config = dict(
    arch='unet',
    model='text-conditioned image diffusion model',
    dataset='regions of photos with short descriptions (Visual Genome)',
    train_examples=101725,
    image_size=32,
    horizontal_flip=True,
    conditioning='text',
    objective='edm',
    cond_dim=192,
    tokenizer='word',
    vocab_size=6471,
    text_encoder_width=384,
    text_encoder_layers=6,
    text_encoder_norm='rmsnorm',
    text_encoder_norm_position='pre',
    text_encoder_activation='relu',
    text_encoder_mlp_ratio=4,
    text_encoder_head_dim=16,
    text_encoder_fused_qkv=True,
    text_encoder_bias='qkv',
    text_encoder_qk_norm=False,
    text_encoder_parallel_block=False,
    text_encoder_inner_norm=False,
    text_encoder_positions='learned',
    cond_dropout=0.1,
    norm='groupnorm',
    activation='silu',
    weight_standardization=False,
    widths=[96, 192, 288],
    blocks_per_level=3,
    scale_shift_norm=True,
    dropout=0.1,
    attention=True,
    upsampling='nearest_conv',
    init='trunc_normal_002',
    residual_init='scaled_by_depth',
    optimizer='soap',
    beta2=0.95,
    lr=0.0023,
    beta1=0.9,
    shampoo_beta=0.95,
    eps=1e-08,
    precondition_frequency=25,
    max_precond_dim=512,
    one_sided=False,
    adamw_lr_other_params=0.0026,
    grad_clip=0.5,
    gradient_centralization=True,
    steps=9300,
    batch_size=64,
    epochs=5.9,
    lr_schedule='wsd',
    decay_fraction=0.3,
    final_lr_fraction=0.05,
    warmup_steps=180,
    weight_decay=0.08,
    adamw_weight_decay_other_params=0.05,
)
Rows from block 13 of the denoiser, named by matrix and row number. Each number is 500 + 40 x the weight over its row's rms, rounded and kept within 0 to 999. All counts start at 0. Numbers have three digits each. After the name is the row's rms in percent of the matrix's.
# v: cross-attention value (model.decb.0.3.cross_attn.v.weight, 192x384), inputs 192-383
v.7 099:504564429509477590455478450512545516508497530473482552547514399524445533522541482489444496560487560457403473513476455432531429467476447472436485467534538460557488452530442546553521551430524497502580495475512468533501484474541536566475510450486536488488518470564473498543468451521498503555482517563410507496522524492618518545500487459496473464533456544547571445512482571466478521508451467525462569572496503553539581515480485521504521439488517526564543462557441484486568406496498524509532536547495505439500493448473553485509506514488478592498554407479506551447485500490498502542
v.8 105:503552435495513506517520484464456440512563445555469549512499523489573501455516465484465472461454496491456469580493447503450454561503509534453515477469460447514470618459525487515444547515533544458541457485480472527492569533529414489526508454487439477468499537524538519526505472470549433523459469478448558498505462540532492518526490529521561515539515527538473459482523498480524549510504550456474493488464481553499421450495491465504529537510519511438420547470502517510547482439497553439565477491507423545559502560486447503492496554467429580498501407492464466499527512481515538497
v.9 101:509462516511507517488526466501515538445532470480537472513474513542526488491467474453487539589549531487458464510453488425508464508488482487459529454479502476475536523514396545460463499519561442475407512538526451503540451479559521512485569524471484544477533579533490455535490534574518535479491531508536509566462474516485571424529540419469476512405448460408584421515559476565501470512459539454497527547488511461555467452555556567449444545530495508449568480514445535491420520471534428515417522526440485487514454421524486513558583458473475515546502487542496466535511503523486544532
v.10 092:479504620485453501546492563478540523496575421470505504414502571491480492437554594517492477570524534469480536560442483448465532541447499506426570440484532458522592555513521490538503527512515526564468476459437468462467522515497607540471478466453462507516478440487449517497483488442480494541553447452444502527481495467439472540520470536454523466447510540528520492483496547417408498503512528521497445477580543416427546490470434527569530461460475565538522558491514453533470452494517533528557446493472503542536550484498503593567485537502546482490479520484544513455505509518496528462
v.11 102:443507462545568482423499446552538487426571546531507554524462438537505472477477487484559502576485464487531519514548520442491491445484524498574539475499486467549481498559514387450493511518499484506516511524530534522501503532555548450545500570552566452554516464505529526521549534567507439535492453486519516559522474510496511490515512484437519495506470466550490472529485538550468452541496482475548514483579443461433497557508511529445443431544487436492547513465467410489428480464499396538493516520558531451448546468558521547471517498572524557573493489530533574446496522505464467527
v.12 101:466454509523485502578462488492545435524437461442524502572541503517464437506500526534459523513453507511477519483536497539402501635496544496567481495468521600494513465538503537525456530564500594486498513541477489467440534570503508471470581528472488497510543489567458474544526439480518488485495536497541539499535507516460476509422518489456468457548442476535441464494458526502507506525482493486416478504459492536481454480544465514487526469522500477542520545483570514480513506522561452501512400557568524530501529626503509522520484508506464563539442429528544512584552543463561560544
v.13 096:497508489480496535553530510492570496442513496493511411415545489521530515493501589531460434617524474476494488516470458515413404503505533462561460479520457466493484525533433584506505567498512504439520518527476489516491497480469530500487497553505487505527593508532535462492527501429544539524517577487483458531474547481454495542459471537446421576499462519490445459482458445529472461495480511475502565487440474493496476534513510556477492491495517430589429483587496490428528477510504523418511426462461499503537513503508486502509417506464552453524499459503493501514413439519460576567
v.14 092:454443532537477489601464472540567537471497495544518560542486518491477511473459535522499517494514496512504464516414542498525500426528517495531506508546507444480424526488505531469523452485456482457602565508521408544537452470499493596488448567518524550532516500447524466456457492438531453612491517543532463453439534540484458515552480525560527516511534489460447517484532563488487516570573483489483520580384525389485548542485500474494440523503480478488485529484426506469535443465431514514490451486529539461446548495446439485501487478481544482508547488422475466469499499463483502545
v.15 097:497486513498422488533484520470501476543521466465465498530454548457510491492516390525511482466490470515538458589506540525520465557471447558468382440475471417528512501512476514538442584465528543457481467528497428532511507467540531515474497515545431425569564494504475523472521496515517590510485541481572459475458481498522503498511575529521552559487510508473545481518528538540507413483511499516508550498541439354497543431450483535500490489572511519466515525484413508483450552468505525422553530494521497540490427553442429489514466560492567441513497502526541548504434558567453576567
v.16 096:529433474503551559558459455494556468469483504533556516588468559557542443594528513539512506439480465544450473534515458454375492479515502533483575475541531469542472480510520460517463509482468446458502486499522500430454479489502528530534479542534493370468474493505497468493501514480475543436500540478537489449516518539485436501463481447559584463513504546478378564479492552466552491453432438514543550508548470538522546457460519422511542496562474473429532551428484496488448449515467579504483484514558553516507470592528569539556510531500503438479511487487481551381495526461498468482
v.17 107:429601520557447487479460463503495455443541482557547536492543508518563524511464497526531456567522496462587488496456554540485492458529542559585425499465433529477592425536481517562453465474458516520505501498551601527460504481532522427504514506508494438499532523410530532517511523393529511538550554484503461485487556472469467515507453481446450434498513474498414545540499421527533541528442385498492547524558506499486575519490466448467528466473489414536547513526518524499487535562418455510514516482468480579495520479490483502422479453543466443508483527502503506517639463551486461533
v.18 099:568432500498504528502531419438498461521440478527533564504492522504553426488479460470477578483581549489458479507470481517482614449472466512474512548588534533483476565472556467448494518513419443479530526485423520492545493503572462486517504537416505529554437520455508534523455503498498562536417470459492568516493509483497481498512468521486579526479516424521530491479565515493463438456449621529496457573515496526439529465437505459511508562513535521541444479394519470500461490513517512518551539517552517551467528546498547489598531550494515462495481495477595517534516521513491529433
v.19 097:522474496590525529509539473453541522509524526514496520591487448506562466487620475526475482534554433505541404465588518548416496524450502564494506466483493555466570481465548518541515461503443517537510503534575517430533453517506507531510568501503539397459466488450459452523502541512453511431493505547471500466559521506503529490499461516520438520473533524526549540587479479516547506501550568437494468475527484554468512525475406534446521508524559451538477487536533423548512553590557450472493526485513473518504473556500529526521457497481435478475566533575523433470417478453515468480
v.20 101:424481589482520455514515485516449471414526503487541499522426509528549453536532536545479525580530537482497454505470533443528483402507527460494514477534485480570482532519481479535493480499505544463523519483513423529502493491469534544497493503500510473487521506527536499545516499442548572536408483496479496485560550521511477415524471502504514467433482518502520483532501558472487556456457563494524516539485496516545522556444469481506488515541494490612487562503524508475489473553480487525573484468406483468554470511575538567479497504471511473449463522396551586516513445455536534501
v.21 103:542582533553459600599467475544491571511498513468525428507496474551517500520588470526421567450531566478466502443456491546521488520440568435452491453491518479461463508494431512496509542517520496402430549489506524500503457505459523473523497428543488511449509464437532543466513501542482519525549512471510456501531491526528565549539479545468460454458497447531477474542523507466478509457525489509488476537414494486506469623499460511499470456473523427541518478446524495559490471570529514586483412505499510510476547437490529540562525500510505435487520491469562494524491463499480541501
v.22 112:486547507430503510487555513530486470441512434566481529506443533581511478506444528536573550455452493528519524610394496546471482540491474490449564484566435538452507434478441536444470469602354440524483514475550518494501487501494532520528612522532488427476574520439464447449510491534492517528476529512536550478465499506510493537471540576490491485575502458418545533483439529486514527497490452510509511488540503486480422425531450485459463494516549476513506555501494521502424526598471500587554503452528484509487528496495515549505510488524517601483508534472508520435509554551506538489
v.23 095:491424596538499529489446475500455522511497518498492503488484576509479457485465554501527516435577504476503476550514461564491461458544469481427525470470495540481516490491559449509445483463456452553549463504517478520412546566512476526479433508550480557562479511469510431524472493469443489479519466456483517535509510591523517486601514468595545502597490523443505565415513516473520466524443522431532474548510498496496474507552448455439526478470526526485445496441530539468460535504508526510465434536465478557511537451467533512463491593483465478473510572492460567452562514487481452488
v.24 091:516476565517507497495502523550478465511508482496471550529506548518490520539403548528501446580537531461421466574524531512546513490502497549480427560508424465463496471516488431440525513470526411444543529467456530474480508564505396487550532525458448554473492461452480587495529506518489513467523517468496483582564519503570537451509478435433484534531494506492554478493513492533520423491508493503512541514496440478512501550476518550496545544507494530539498480492537457529511519504553490495452543505469479495561466382452534432585511567502502480549437380519495465517451500578510537584
v.25 102:479554484535496515446502557487413511544590506546487470452486526532463496498504487481526447489526521492475514531468476450466511508476475517507527518502456480467512492436507512575548494572606466523581474521498464509520552429485501504478371480497443423504541510491448473525460471497497560509505547443461446460500474433534490513400463503480404471476453528516469511508486432488492510459485522482464421507511477505533496438478470500474528447495532492441552432494490448453552469487448498505581528526550440586550466496481496431537534533508521475543500477452486519476500471540490492503
v.26 093:515555447474559489528487505537537462485504437503567492543537472505505425503521486516517512538521572516450483475537505525525529545579563450561495474428513529529498579511550495416522603520549474433512551519518458455481468528473466536511449440539410475485452522550464462511535493495456522510483453541441515436570499418541499469451513405561452515542456451578450501521510561493509510487505459489472536483481472510561474501509498488416468514470484500537458562558427530566539521544452526539464521567482547442554492542498528538550505414503476493502475452462431458517509480499557498509
v.27 094:505484423483481566524501469526443503426544465510467443473502559551529536514448501487497432492511524555464511535479477518515494447498534535493544497433489527531501486550486483529458459523475442493453516457497517483475506516555559487501568447571514455510472445449523447442476484525490474382496450482537491583503532492479482490583511483509503535495449472519449483459491547506640473454496445526519565476563533465457441462476467484445549574512510526485522504481501519484474510537474510587486455515519518544520518380467523474615482438498520436556539584512459547468500502487492481486
v.28 094:483511443399519600584502556456498567498469490423485550475514475485526516510444531505535487468495442504493528466503443433473495518553515461470500545501493454473507483527468523527507483558552468524511499508477519439491570542491535500539592447470461464455408472454531557514547504537534492510458544472508583511589545470541517531513454565515462546534436449478500541538521442469524531502573421492455496498529514508401433460517491487502451530416454520559530496556519479524499506448522485479468565446496451540496485533447499515482539534469411493495563505557539540486569502541465498536
v.29 104:466484527457514477454476520505489555502473513491481453540490424441448582477536505512451568530471506425454492567492501604493543484497442585471501536493562475482473530515504450510492526437474511514500454497548557459399488567534530526498509582528497586494464518454492463587454532543491510553559464524499513502466498477508523436496512508473468525559496498472456499548497555469580530514506455503519482443478429528539477591539487463565453568452479469431566512465450564511506535490508497567583474484532480464464495609485441512464485515532444528496473541470474530497534501504436512533
v.30 099:499516519508518543519445571520537425467519460423460537495523424483497555508537485411454545501507540482476523426421485494554491477443468481514410575465565528524456474501487582480462500521563464514535474463516442531553490524491508485479498551539525507447553510507520467419477485593498413485506538477460505449471499511503486536544498534467589487484495524485438454529503429471530527491460458518429449516522474536500542643554590484523517472442510479487574490546498525502473506466454445508523518465457492498506447496531462467500473508510516525532508511503527548488553521505448529450
v.31 109:465483526488480491462526444482475549522499466511454499483462454515478507514472577501435518567505498492479501530446465508480536490537477473498550575474450477460534517467408475503533473468567497483532615537520470488475485500453515472508567533502438477553560563506552465572508471476480464512475484516546517549488467495573540473455510542491546536550579478446444532504563521539528529517477478490464487553595403493527411554464485461558525540509437443506459465585488458465452452469586472523510458483541436466507536527501488479478570495514480546486495497487465549578482433502440494486
v.32 092:477549453518503479440492564497565517485544570503558475514450522533449518505471551479510496512504603503383515463533498430486528471513550542520498544496437487494448447501611614550483467506499516464578489569495419484515486458538496499522421450550496498478498475517511509513515576421489555507526512482478502427534450535512495495490478486432536488479474492436581512528539519495418528462522467504452550510493420498547533520528508518538519513432523528464464556474436521516480503429478512543510531440536453491498524525491472495470494434469481471544480488512496483565406463525523569540
v.33 104:505534486567514536532487445459547467554498496436447457527484561459474490479488500474522450490470462450572488525484507461582529474516494497470537473571463453516519455477562460486538414579456507513489563508525407539488496529486587423475495464505522464488494512560517518520449548543519519426570507432509570512439514494556544432561522484504610470540476553513491488504496469509483434503560559448471466423562536443480458456476515508565534407489516529500524508455513437545388522528487514508492532482461474532525501504447522456499537526454542515496539591480505499449461491537511507475
v.34 099:441532536519486442500514479504499459529492427467442485507498536523525528576484469479537551446490543524461511555528426490517488534475502526533540465500546505553466537508434528517543526501486438544461492473521429494542524484464500574513527446437498533481566497471528540468470538516443555490541551526584543498493489482428539512556439467522481518498501544497444444506495515560509480566450428558552479426495591496432522534491471553513494391539470478542500570545522524496501491472504501531489530506503477481525436503440447512591455535479480519441494468472548414517448503547507542421
v.35 093:554519516508536514542507524496451479557437476499532542521482534541518492553492429417539391582481438509516460542431432582552560521572526551509450538469495388481469526481521464474536469502461473429422418504498506566502515548538493560560506504504509482481443472417556490555492526457530458525426531502511553498460493531556595487503522522463476531499477508478492562507509545568451480495442478487527526505522502451516445499499485552540496550544496496482484511495423500523462532517525572499486443515476494463542477503485512572520470499514520536494548446465491470408515479586457530506
v.36 085:479520473523494425523500456542499560615535477542549545479520554430507531537533566482457546465486498501530431535498486495446511448517463558567476504533599501524443449494572495440488558493545530489481455448478476435503507483477447540494532513504532557510499521461526556492499465450442498531473438522544446463496463555493517538493473535514566508544454536432478443542462430550471499504507528578473483468446538446485468466526581537467489484584450520479398475496445481520496419463466582493453515512548525421501531483417607572460541483472555473484493471502470585434459541531508597567
v.37 105:519498538583479489474421465442524476477546560471490475459454581515476525450450454462515496514575490465480531536457453551451483480453551467532514491501429559558554560511469462494482518525453512523447546443487489483511501498464539498476489584473390550620521489487485513501440478489478499459566502476481490512497469531520503471576515527481458503441510520539535512487511463579469494466471484500513460459541461479491485476553535544553500479447522482459541488520410528485500532473480460498463523495480531494540469560502481464559551471434514432479489423563545546494510523462432506474