config = dict(
    arch='unet',
    model='text-conditioned image diffusion model',
    dataset='regions of photos with short descriptions (Visual Genome)',
    train_examples=101725,
    image_size=32,
    horizontal_flip=True,
    conditioning='text',
    objective='edm',
    cond_dim=192,
    tokenizer='word',
    vocab_size=6471,
    text_encoder_width=384,
    text_encoder_layers=6,
    text_encoder_norm='rmsnorm',
    text_encoder_norm_position='pre',
    text_encoder_activation='relu',
    text_encoder_mlp_ratio=4,
    text_encoder_head_dim=16,
    text_encoder_fused_qkv=True,
    text_encoder_bias='qkv',
    text_encoder_qk_norm=False,
    text_encoder_parallel_block=False,
    text_encoder_inner_norm=False,
    text_encoder_positions='learned',
    cond_dropout=0.1,
    norm='groupnorm',
    activation='silu',
    weight_standardization=False,
    widths=[96, 192, 288],
    blocks_per_level=3,
    scale_shift_norm=True,
    dropout=0.1,
    attention=True,
    upsampling='nearest_conv',
    init='trunc_normal_002',
    residual_init='scaled_by_depth',
    optimizer='soap',
    beta2=0.95,
    lr=0.0023,
    beta1=0.9,
    shampoo_beta=0.95,
    eps=1e-08,
    precondition_frequency=25,
    max_precond_dim=512,
    one_sided=False,
    adamw_lr_other_params=0.0026,
    grad_clip=0.5,
    gradient_centralization=True,
    steps=9300,
    batch_size=64,
    epochs=5.9,
    lr_schedule='wsd',
    decay_fraction=0.3,
    final_lr_fraction=0.05,
    warmup_steps=180,
    weight_decay=0.08,
    adamw_weight_decay_other_params=0.05,
)
Rows from block 3 of the denoiser, named by matrix and row number. Rows with one number belong to one channel. Each number is 200 + 30 x the weight over the matrix's rms, rounded and kept within 0 to 999. All counts start at 0.
# convs0: first 3x3 conv (model.enc.1.0.convs.0.weight, 192x192x3x3), inputs 128-135, a 3x3 kernel for each
# convs1: second 3x3 conv (model.enc.1.0.convs.1.weight, 192x192x3x3, transposed), outputs 128-135, a 3x3 kernel for each
convs0.11,174,176,240,163,215,208,184,190,220,206,197,158,219,208,169,201,192,234,167,189,206,253,179,181,185,149,185,208,196,204,161,174,223,223,206,213,244,202,195,131,201,208,170,243,168,238,207,195,187,146,199,179,257,183,211,163,185,184,173,172,153,175,149,154,189,185,193,156,193,217,175,164
convs1.11,235,194,212,196,214,253,183,126,195,198,191,182,216,159,183,197,170,178,238,198,232,247,215,188,139,223,224,180,184,198,212,200,239,183,228,200,235,204,232,190,214,209,250,189,127,164,136,204,202,196,247,213,249,207,229,192,195,175,228,230,129,195,239,181,208,142,216,219,183,197,220,249
convs0.12,229,239,175,180,218,140,226,207,199,188,225,221,144,202,232,132,191,143,195,193,164,143,200,149,209,130,217,220,210,197,183,166,243,195,200,210,161,139,226,286,191,226,169,218,197,236,194,191,202,209,165,210,153,251,187,241,216,136,169,190,202,187,177,160,210,190,190,228,177,197,159,244
convs1.12,202,191,241,265,186,220,229,212,170,198,190,221,155,208,215,187,219,143,241,166,171,250,184,227,215,189,170,199,250,164,168,178,233,187,206,204,220,222,188,256,229,180,227,308,262,164,229,172,219,221,112,224,149,215,197,219,215,247,222,196,127,132,152,184,226,218,240,168,243,203,192,226
convs0.13,232,215,234,219,246,223,196,235,174,202,174,198,219,220,251,193,149,231,172,198,194,190,213,183,222,216,225,213,222,166,206,296,195,178,167,176,249,214,205,212,216,176,206,220,176,175,215,183,217,247,216,174,157,189,225,247,200,199,294,183,209,192,204,191,200,212,207,200,221,162,217,222
convs1.13,216,178,212,169,179,207,201,192,142,181,182,208,187,243,151,239,236,175,209,202,150,219,269,187,207,216,225,225,245,165,206,167,203,182,208,212,224,211,211,195,257,199,212,232,204,187,183,214,225,180,194,184,190,207,179,221,199,223,168,200,196,214,206,160,223,202,170,194,195,172,208,229
convs0.14,228,224,208,208,215,228,223,208,214,189,207,161,158,142,208,209,213,192,214,178,184,201,220,205,187,216,206,178,151,210,198,149,183,167,190,193,202,218,170,240,227,207,181,135,202,177,142,171,234,196,225,214,202,190,192,189,143,147,204,214,178,190,206,223,181,199,223,257,253,208,208,232
convs1.14,205,204,244,141,185,264,212,170,184,183,217,225,214,194,166,234,208,221,198,205,206,178,224,248,160,217,170,205,157,178,162,195,154,201,160,183,203,230,204,187,233,181,230,169,199,181,130,258,146,207,202,195,205,165,192,170,193,189,186,196,192,241,155,205,174,174,197,226,217,184,203,240
convs0.15,252,216,241,187,167,144,214,222,146,213,205,199,202,179,162,190,200,241,196,183,215,209,187,246,200,140,194,183,193,183,185,226,233,170,177,255,206,184,196,217,249,223,219,193,214,183,169,174,206,245,230,215,195,274,235,194,199,182,200,203,186,232,153,225,220,180,237,254,174,244,234,216
convs1.15,210,206,119,210,256,170,190,176,246,204,207,223,188,170,162,205,211,199,167,212,230,206,254,205,169,166,134,214,231,183,234,213,177,221,255,224,225,180,241,121,187,205,165,196,139,187,248,186,74,195,126,248,190,189,175,225,177,203,232,179,192,187,209,184,226,237,182,243,192,189,203,190
convs0.16,209,214,186,171,217,220,208,203,188,200,136,198,189,175,199,158,167,179,232,165,165,194,182,186,209,183,252,246,260,173,198,259,254,185,196,181,182,233,218,196,184,218,171,193,198,245,185,233,206,308,209,225,210,201,187,185,161,183,187,205,188,217,121,205,224,197,241,188,194,214,265,179
convs1.16,187,244,211,215,190,231,158,174,185,200,136,223,232,147,153,233,166,180,177,271,141,198,192,193,220,194,187,186,208,184,171,207,200,266,187,224,224,233,206,229,236,230,214,196,181,181,203,170,248,170,213,212,170,202,211,215,158,170,220,188,182,177,247,207,204,199,172,191,194,228,155,182
convs0.17,217,196,182,180,202,181,193,200,196,186,206,210,175,181,201,184,233,210,238,179,208,219,223,217,188,188,199,180,227,234,206,165,155,174,130,162,191,218,186,190,174,151,201,183,170,220,191,214,238,228,183,196,173,172,138,154,175,193,225,203,202,205,178,253,221,212,198,122,153,210,217,188
convs1.17,273,256,188,128,195,222,188,180,213,144,156,182,195,197,222,204,212,241,225,186,156,193,222,221,202,197,195,199,237,204,215,194,188,167,220,189,278,265,172,201,212,137,222,187,231,173,209,205,236,189,164,148,218,142,215,182,188,167,200,115,248,238,210,226,213,186,147,262,252,272,223,197
convs0.18,143,231,216,176,212,208,213,200,194,224,223,212,205,188,211,249,241,210,149,221,196,209,222,208,222,181,209,213,222,186,231,218,236,213,211,201,198,218,179,263,245,246,201,232,234,193,199,222,253,147,214,188,188,169,202,191,193,241,230,205,222,194,195,186,128,189,177,194,191,145,198,210
convs1.18,146,224,248,210,197,176,215,144,235,222,190,210,178,210,197,192,177,223,213,223,213,227,177,201,179,255,242,214,199,174,138,237,219,167,184,184,225,197,212,211,163,200,192,198,234,217,215,175,225,179,225,178,192,233,222,173,165,179,185,220,192,224,169,177,182,217,151,220,191,170,163,252
convs0.19,150,178,243,235,171,192,196,167,199,190,167,174,226,202,205,207,210,182,243,196,235,186,196,208,230,186,218,197,189,190,204,207,196,189,199,211,212,194,204,173,198,230,255,185,229,183,197,169,240,264,206,194,162,227,217,232,179,194,191,193,190,169,156,196,212,172,215,204,195,188,208,211
convs1.19,216,240,168,167,237,193,184,228,225,203,158,225,200,228,257,199,216,214,192,184,168,207,225,237,208,200,146,235,204,204,212,207,162,194,228,239,247,203,227,184,158,149,207,190,220,190,266,230,191,134,207,189,200,183,204,179,163,178,190,214,229,248,179,208,204,190,235,220,168,223,200,207
convs0.20,166,220,226,208,190,227,208,208,160,147,186,188,191,234,174,173,175,200,199,237,218,188,224,168,219,239,195,199,219,179,183,204,210,216,184,243,210,162,148,234,213,135,205,197,241,190,213,172,187,252,172,217,245,183,195,157,145,183,212,198,209,188,207,237,205,228,184,263,216,200,157,193
convs1.20,265,201,193,211,241,132,159,190,244,169,191,222,249,177,237,261,195,181,208,229,189,184,163,191,243,218,181,212,228,221,146,188,208,227,152,183,143,226,231,214,170,235,216,168,212,180,207,172,239,200,141,246,212,217,209,237,184,269,218,178,151,222,194,218,250,250,191,168,229,187,196,205
convs0.21,162,200,255,247,207,218,187,222,246,198,174,204,165,183,166,181,132,178,187,242,179,163,213,186,251,183,154,235,220,250,208,214,231,157,230,197,194,251,197,198,222,163,227,175,209,127,180,201,200,192,241,203,198,189,155,144,193,207,251,231,241,222,253,188,182,154,151,221,240,234,241,242
convs1.21,174,136,179,228,159,193,171,202,262,219,179,186,168,209,235,259,207,180,212,187,147,225,162,188,216,200,230,228,168,247,165,190,195,197,217,174,137,210,139,297,203,208,188,157,220,206,188,149,226,194,199,195,184,238,136,190,215,187,192,213,233,249,130,180,196,192,171,171,171,208,187,129
convs0.22,213,279,207,201,253,217,186,230,262,251,146,177,204,185,243,274,201,182,193,178,246,232,215,187,196,206,191,222,225,190,210,297,202,196,248,173,233,212,225,221,193,229,153,200,177,211,211,241,178,248,166,205,217,231,205,194,213,156,177,189,213,244,168,231,172,192,206,208,177,152,231,254
convs1.22,150,201,211,234,167,219,201,179,173,202,186,162,168,192,199,188,191,179,177,202,230,267,181,166,163,187,166,119,170,177,212,156,187,214,142,184,206,253,235,146,231,188,194,212,181,225,177,174,219,195,219,197,210,214,234,191,167,193,256,234,164,207,167,125,202,167,198,210,179,147,186,205
convs0.23,164,135,188,202,155,157,228,230,213,181,241,192,179,199,198,168,199,245,243,193,186,256,186,192,210,223,160,170,146,261,184,160,168,189,175,175,221,214,166,182,208,188,198,180,170,216,183,189,200,198,159,160,171,167,187,236,168,166,170,206,237,153,190,201,152,168,212,191,211,212,234,220
convs1.23,193,210,200,189,208,180,188,255,245,194,181,165,213,211,170,246,222,190,230,172,206,227,254,189,195,193,172,181,245,230,196,213,215,180,224,178,202,239,171,258,170,201,201,204,167,278,230,242,217,226,166,197,235,189,192,255,158,148,216,172,207,142,225,224,196,212,169,183,234,202,224,187
convs0.24,238,242,208,187,237,197,170,167,232,204,135,208,195,313,249,187,196,210,232,203,188,215,226,177,224,229,233,163,247,174,168,221,221,237,176,203,214,192,198,205,217,248,177,147,199,260,194,201,190,243,201,214,213,241,169,240,236,161,233,207,231,175,187,203,192,199,235,198,215,248,207,177
convs1.24,180,187,260,246,166,187,244,180,189,216,224,185,219,165,231,156,178,208,253,203,175,207,190,180,173,181,214,222,193,189,217,231,166,222,232,243,231,140,209,236,217,186,191,194,185,209,195,176,159,248,202,181,217,235,148,197,209,199,266,218,237,195,175,188,137,170,261,264,178,171,212,166
convs0.25,254,225,227,161,111,266,184,163,204,238,150,213,232,208,171,204,191,163,236,249,197,272,276,167,228,198,225,229,208,225,195,185,173,282,239,204,192,186,251,242,138,247,223,238,214,236,186,220,148,215,235,175,169,111,175,208,195,182,207,239,226,229,205,225,181,174,150,180,189,136,145,155
convs1.25,236,224,240,168,265,276,216,195,223,133,170,241,199,243,185,185,180,202,93,280,211,246,193,224,214,221,156,208,209,231,199,203,239,218,191,131,225,146,235,179,216,197,198,187,205,213,292,198,149,202,279,238,131,167,154,255,242,218,156,146,157,201,222,208,218,163,188,114,172,216,195,199
convs0.26,228,271,205,222,185,215,135,217,214,186,208,180,212,187,197,241,205,182,170,191,208,200,200,217,207,192,131,229,214,241,212,238,246,145,172,154,185,180,222,136,158,192,216,199,161,178,280,224,212,214,171,186,192,188,201,221,246,151,166,230,182,165,196,191,226,178,96,183,254,231,266,213
convs1.26,179,183,226,155,210,218,229,143,235,201,197,125,196,165,216,196,225,226,205,219,175,199,252,253,215,183,159,212,233,240,179,162,165,206,187,151,177,182,212,211,246,218,210,223,232,258,207,211,206,138,194,152,196,223,172,222,257,116,184,266,182,194,206,190,181,185,150,197,259,247,180,204
convs0.27,225,189,183,197,159,213,194,239,130,189,213,210,228,205,214,171,177,236,194,178,146,194,124,224,248,181,174,220,186,205,207,215,229,192,179,157,176,244,227,235,199,205,243,145,179,217,198,247,166,204,122,220,180,150,172,180,194,192,170,222,171,179,210,234,262,201,198,195,138,301,164,189
convs1.27,208,220,222,210,217,225,183,277,214,204,207,184,229,193,180,162,220,196,219,138,173,149,200,130,176,220,218,218,187,163,195,191,237,221,186,229,190,254,251,227,203,240,172,207,210,209,154,230,179,153,150,189,164,197,148,238,173,154,172,168,212,152,143,194,214,175,231,204,151,233,208,151
convs0.28,173,165,176,150,166,204,213,208,211,208,220,245,231,175,196,215,209,192,185,177,238,209,248,228,190,221,177,206,204,234,185,200,151,214,202,222,218,283,186,216,172,151,211,183,151,245,154,156,143,195,149,200,234,195,179,175,194,197,183,179,181,193,202,202,217,230,160,217,236,193,198,205
convs1.28,222,198,179,234,193,238,242,209,214,206,167,210,212,149,207,179,215,211,225,282,219,223,212,180,171,222,252,193,222,189,149,184,173,203,198,170,210,247,226,233,254,186,168,180,194,210,177,207,196,152,219,241,213,160,164,204,147,268,215,180,197,212,108,222,228,232,214,210,220,217,226,185
convs0.29,214,206,186,149,116,166,179,211,173,160,226,234,239,232,205,227,238,204,260,272,156,203,189,194,252,153,214,194,212,245,172,228,259,229,194,243,185,190,136,158,186,163,163,231,258,166,138,204,230,203,158,176,163,168,206,191,179,197,186,243,195,190,162,158,173,175,134,167,150,173,178,149
convs1.29,213,201,187,226,211,204,220,161,204,247,255,232,221,182,179,220,224,166,191,266,155,222,249,205,174,211,200,189,237,182,169,225,213,212,138,196,174,224,226,182,238,223,218,251,183,203,188,191,217,165,150,208,223,250,209,169,135,167,185,169,160,136,246,206,256,257,168,214,223,163,160,199
convs0.30,176,202,221,247,239,197,217,258,181,240,187,232,213,172,168,178,193,186,163,192,203,174,140,211,237,248,180,168,151,259,242,246,175,146,223,183,210,215,224,139,222,267,212,195,216,220,191,198,157,165,189,214,165,210,226,190,206,259,259,219,186,213,204,202,196,185,250,225,199,209,264,202
convs1.30,190,203,216,190,135,207,176,132,212,229,160,169,212,145,151,183,208,202,193,167,248,212,191,224,222,194,164,249,199,199,181,201,215,165,166,168,176,166,185,192,148,186,210,189,200,182,188,198,175,202,214,190,195,194,218,156,182,212,235,190,169,154,182,177,164,190,185,161,144,205,205,179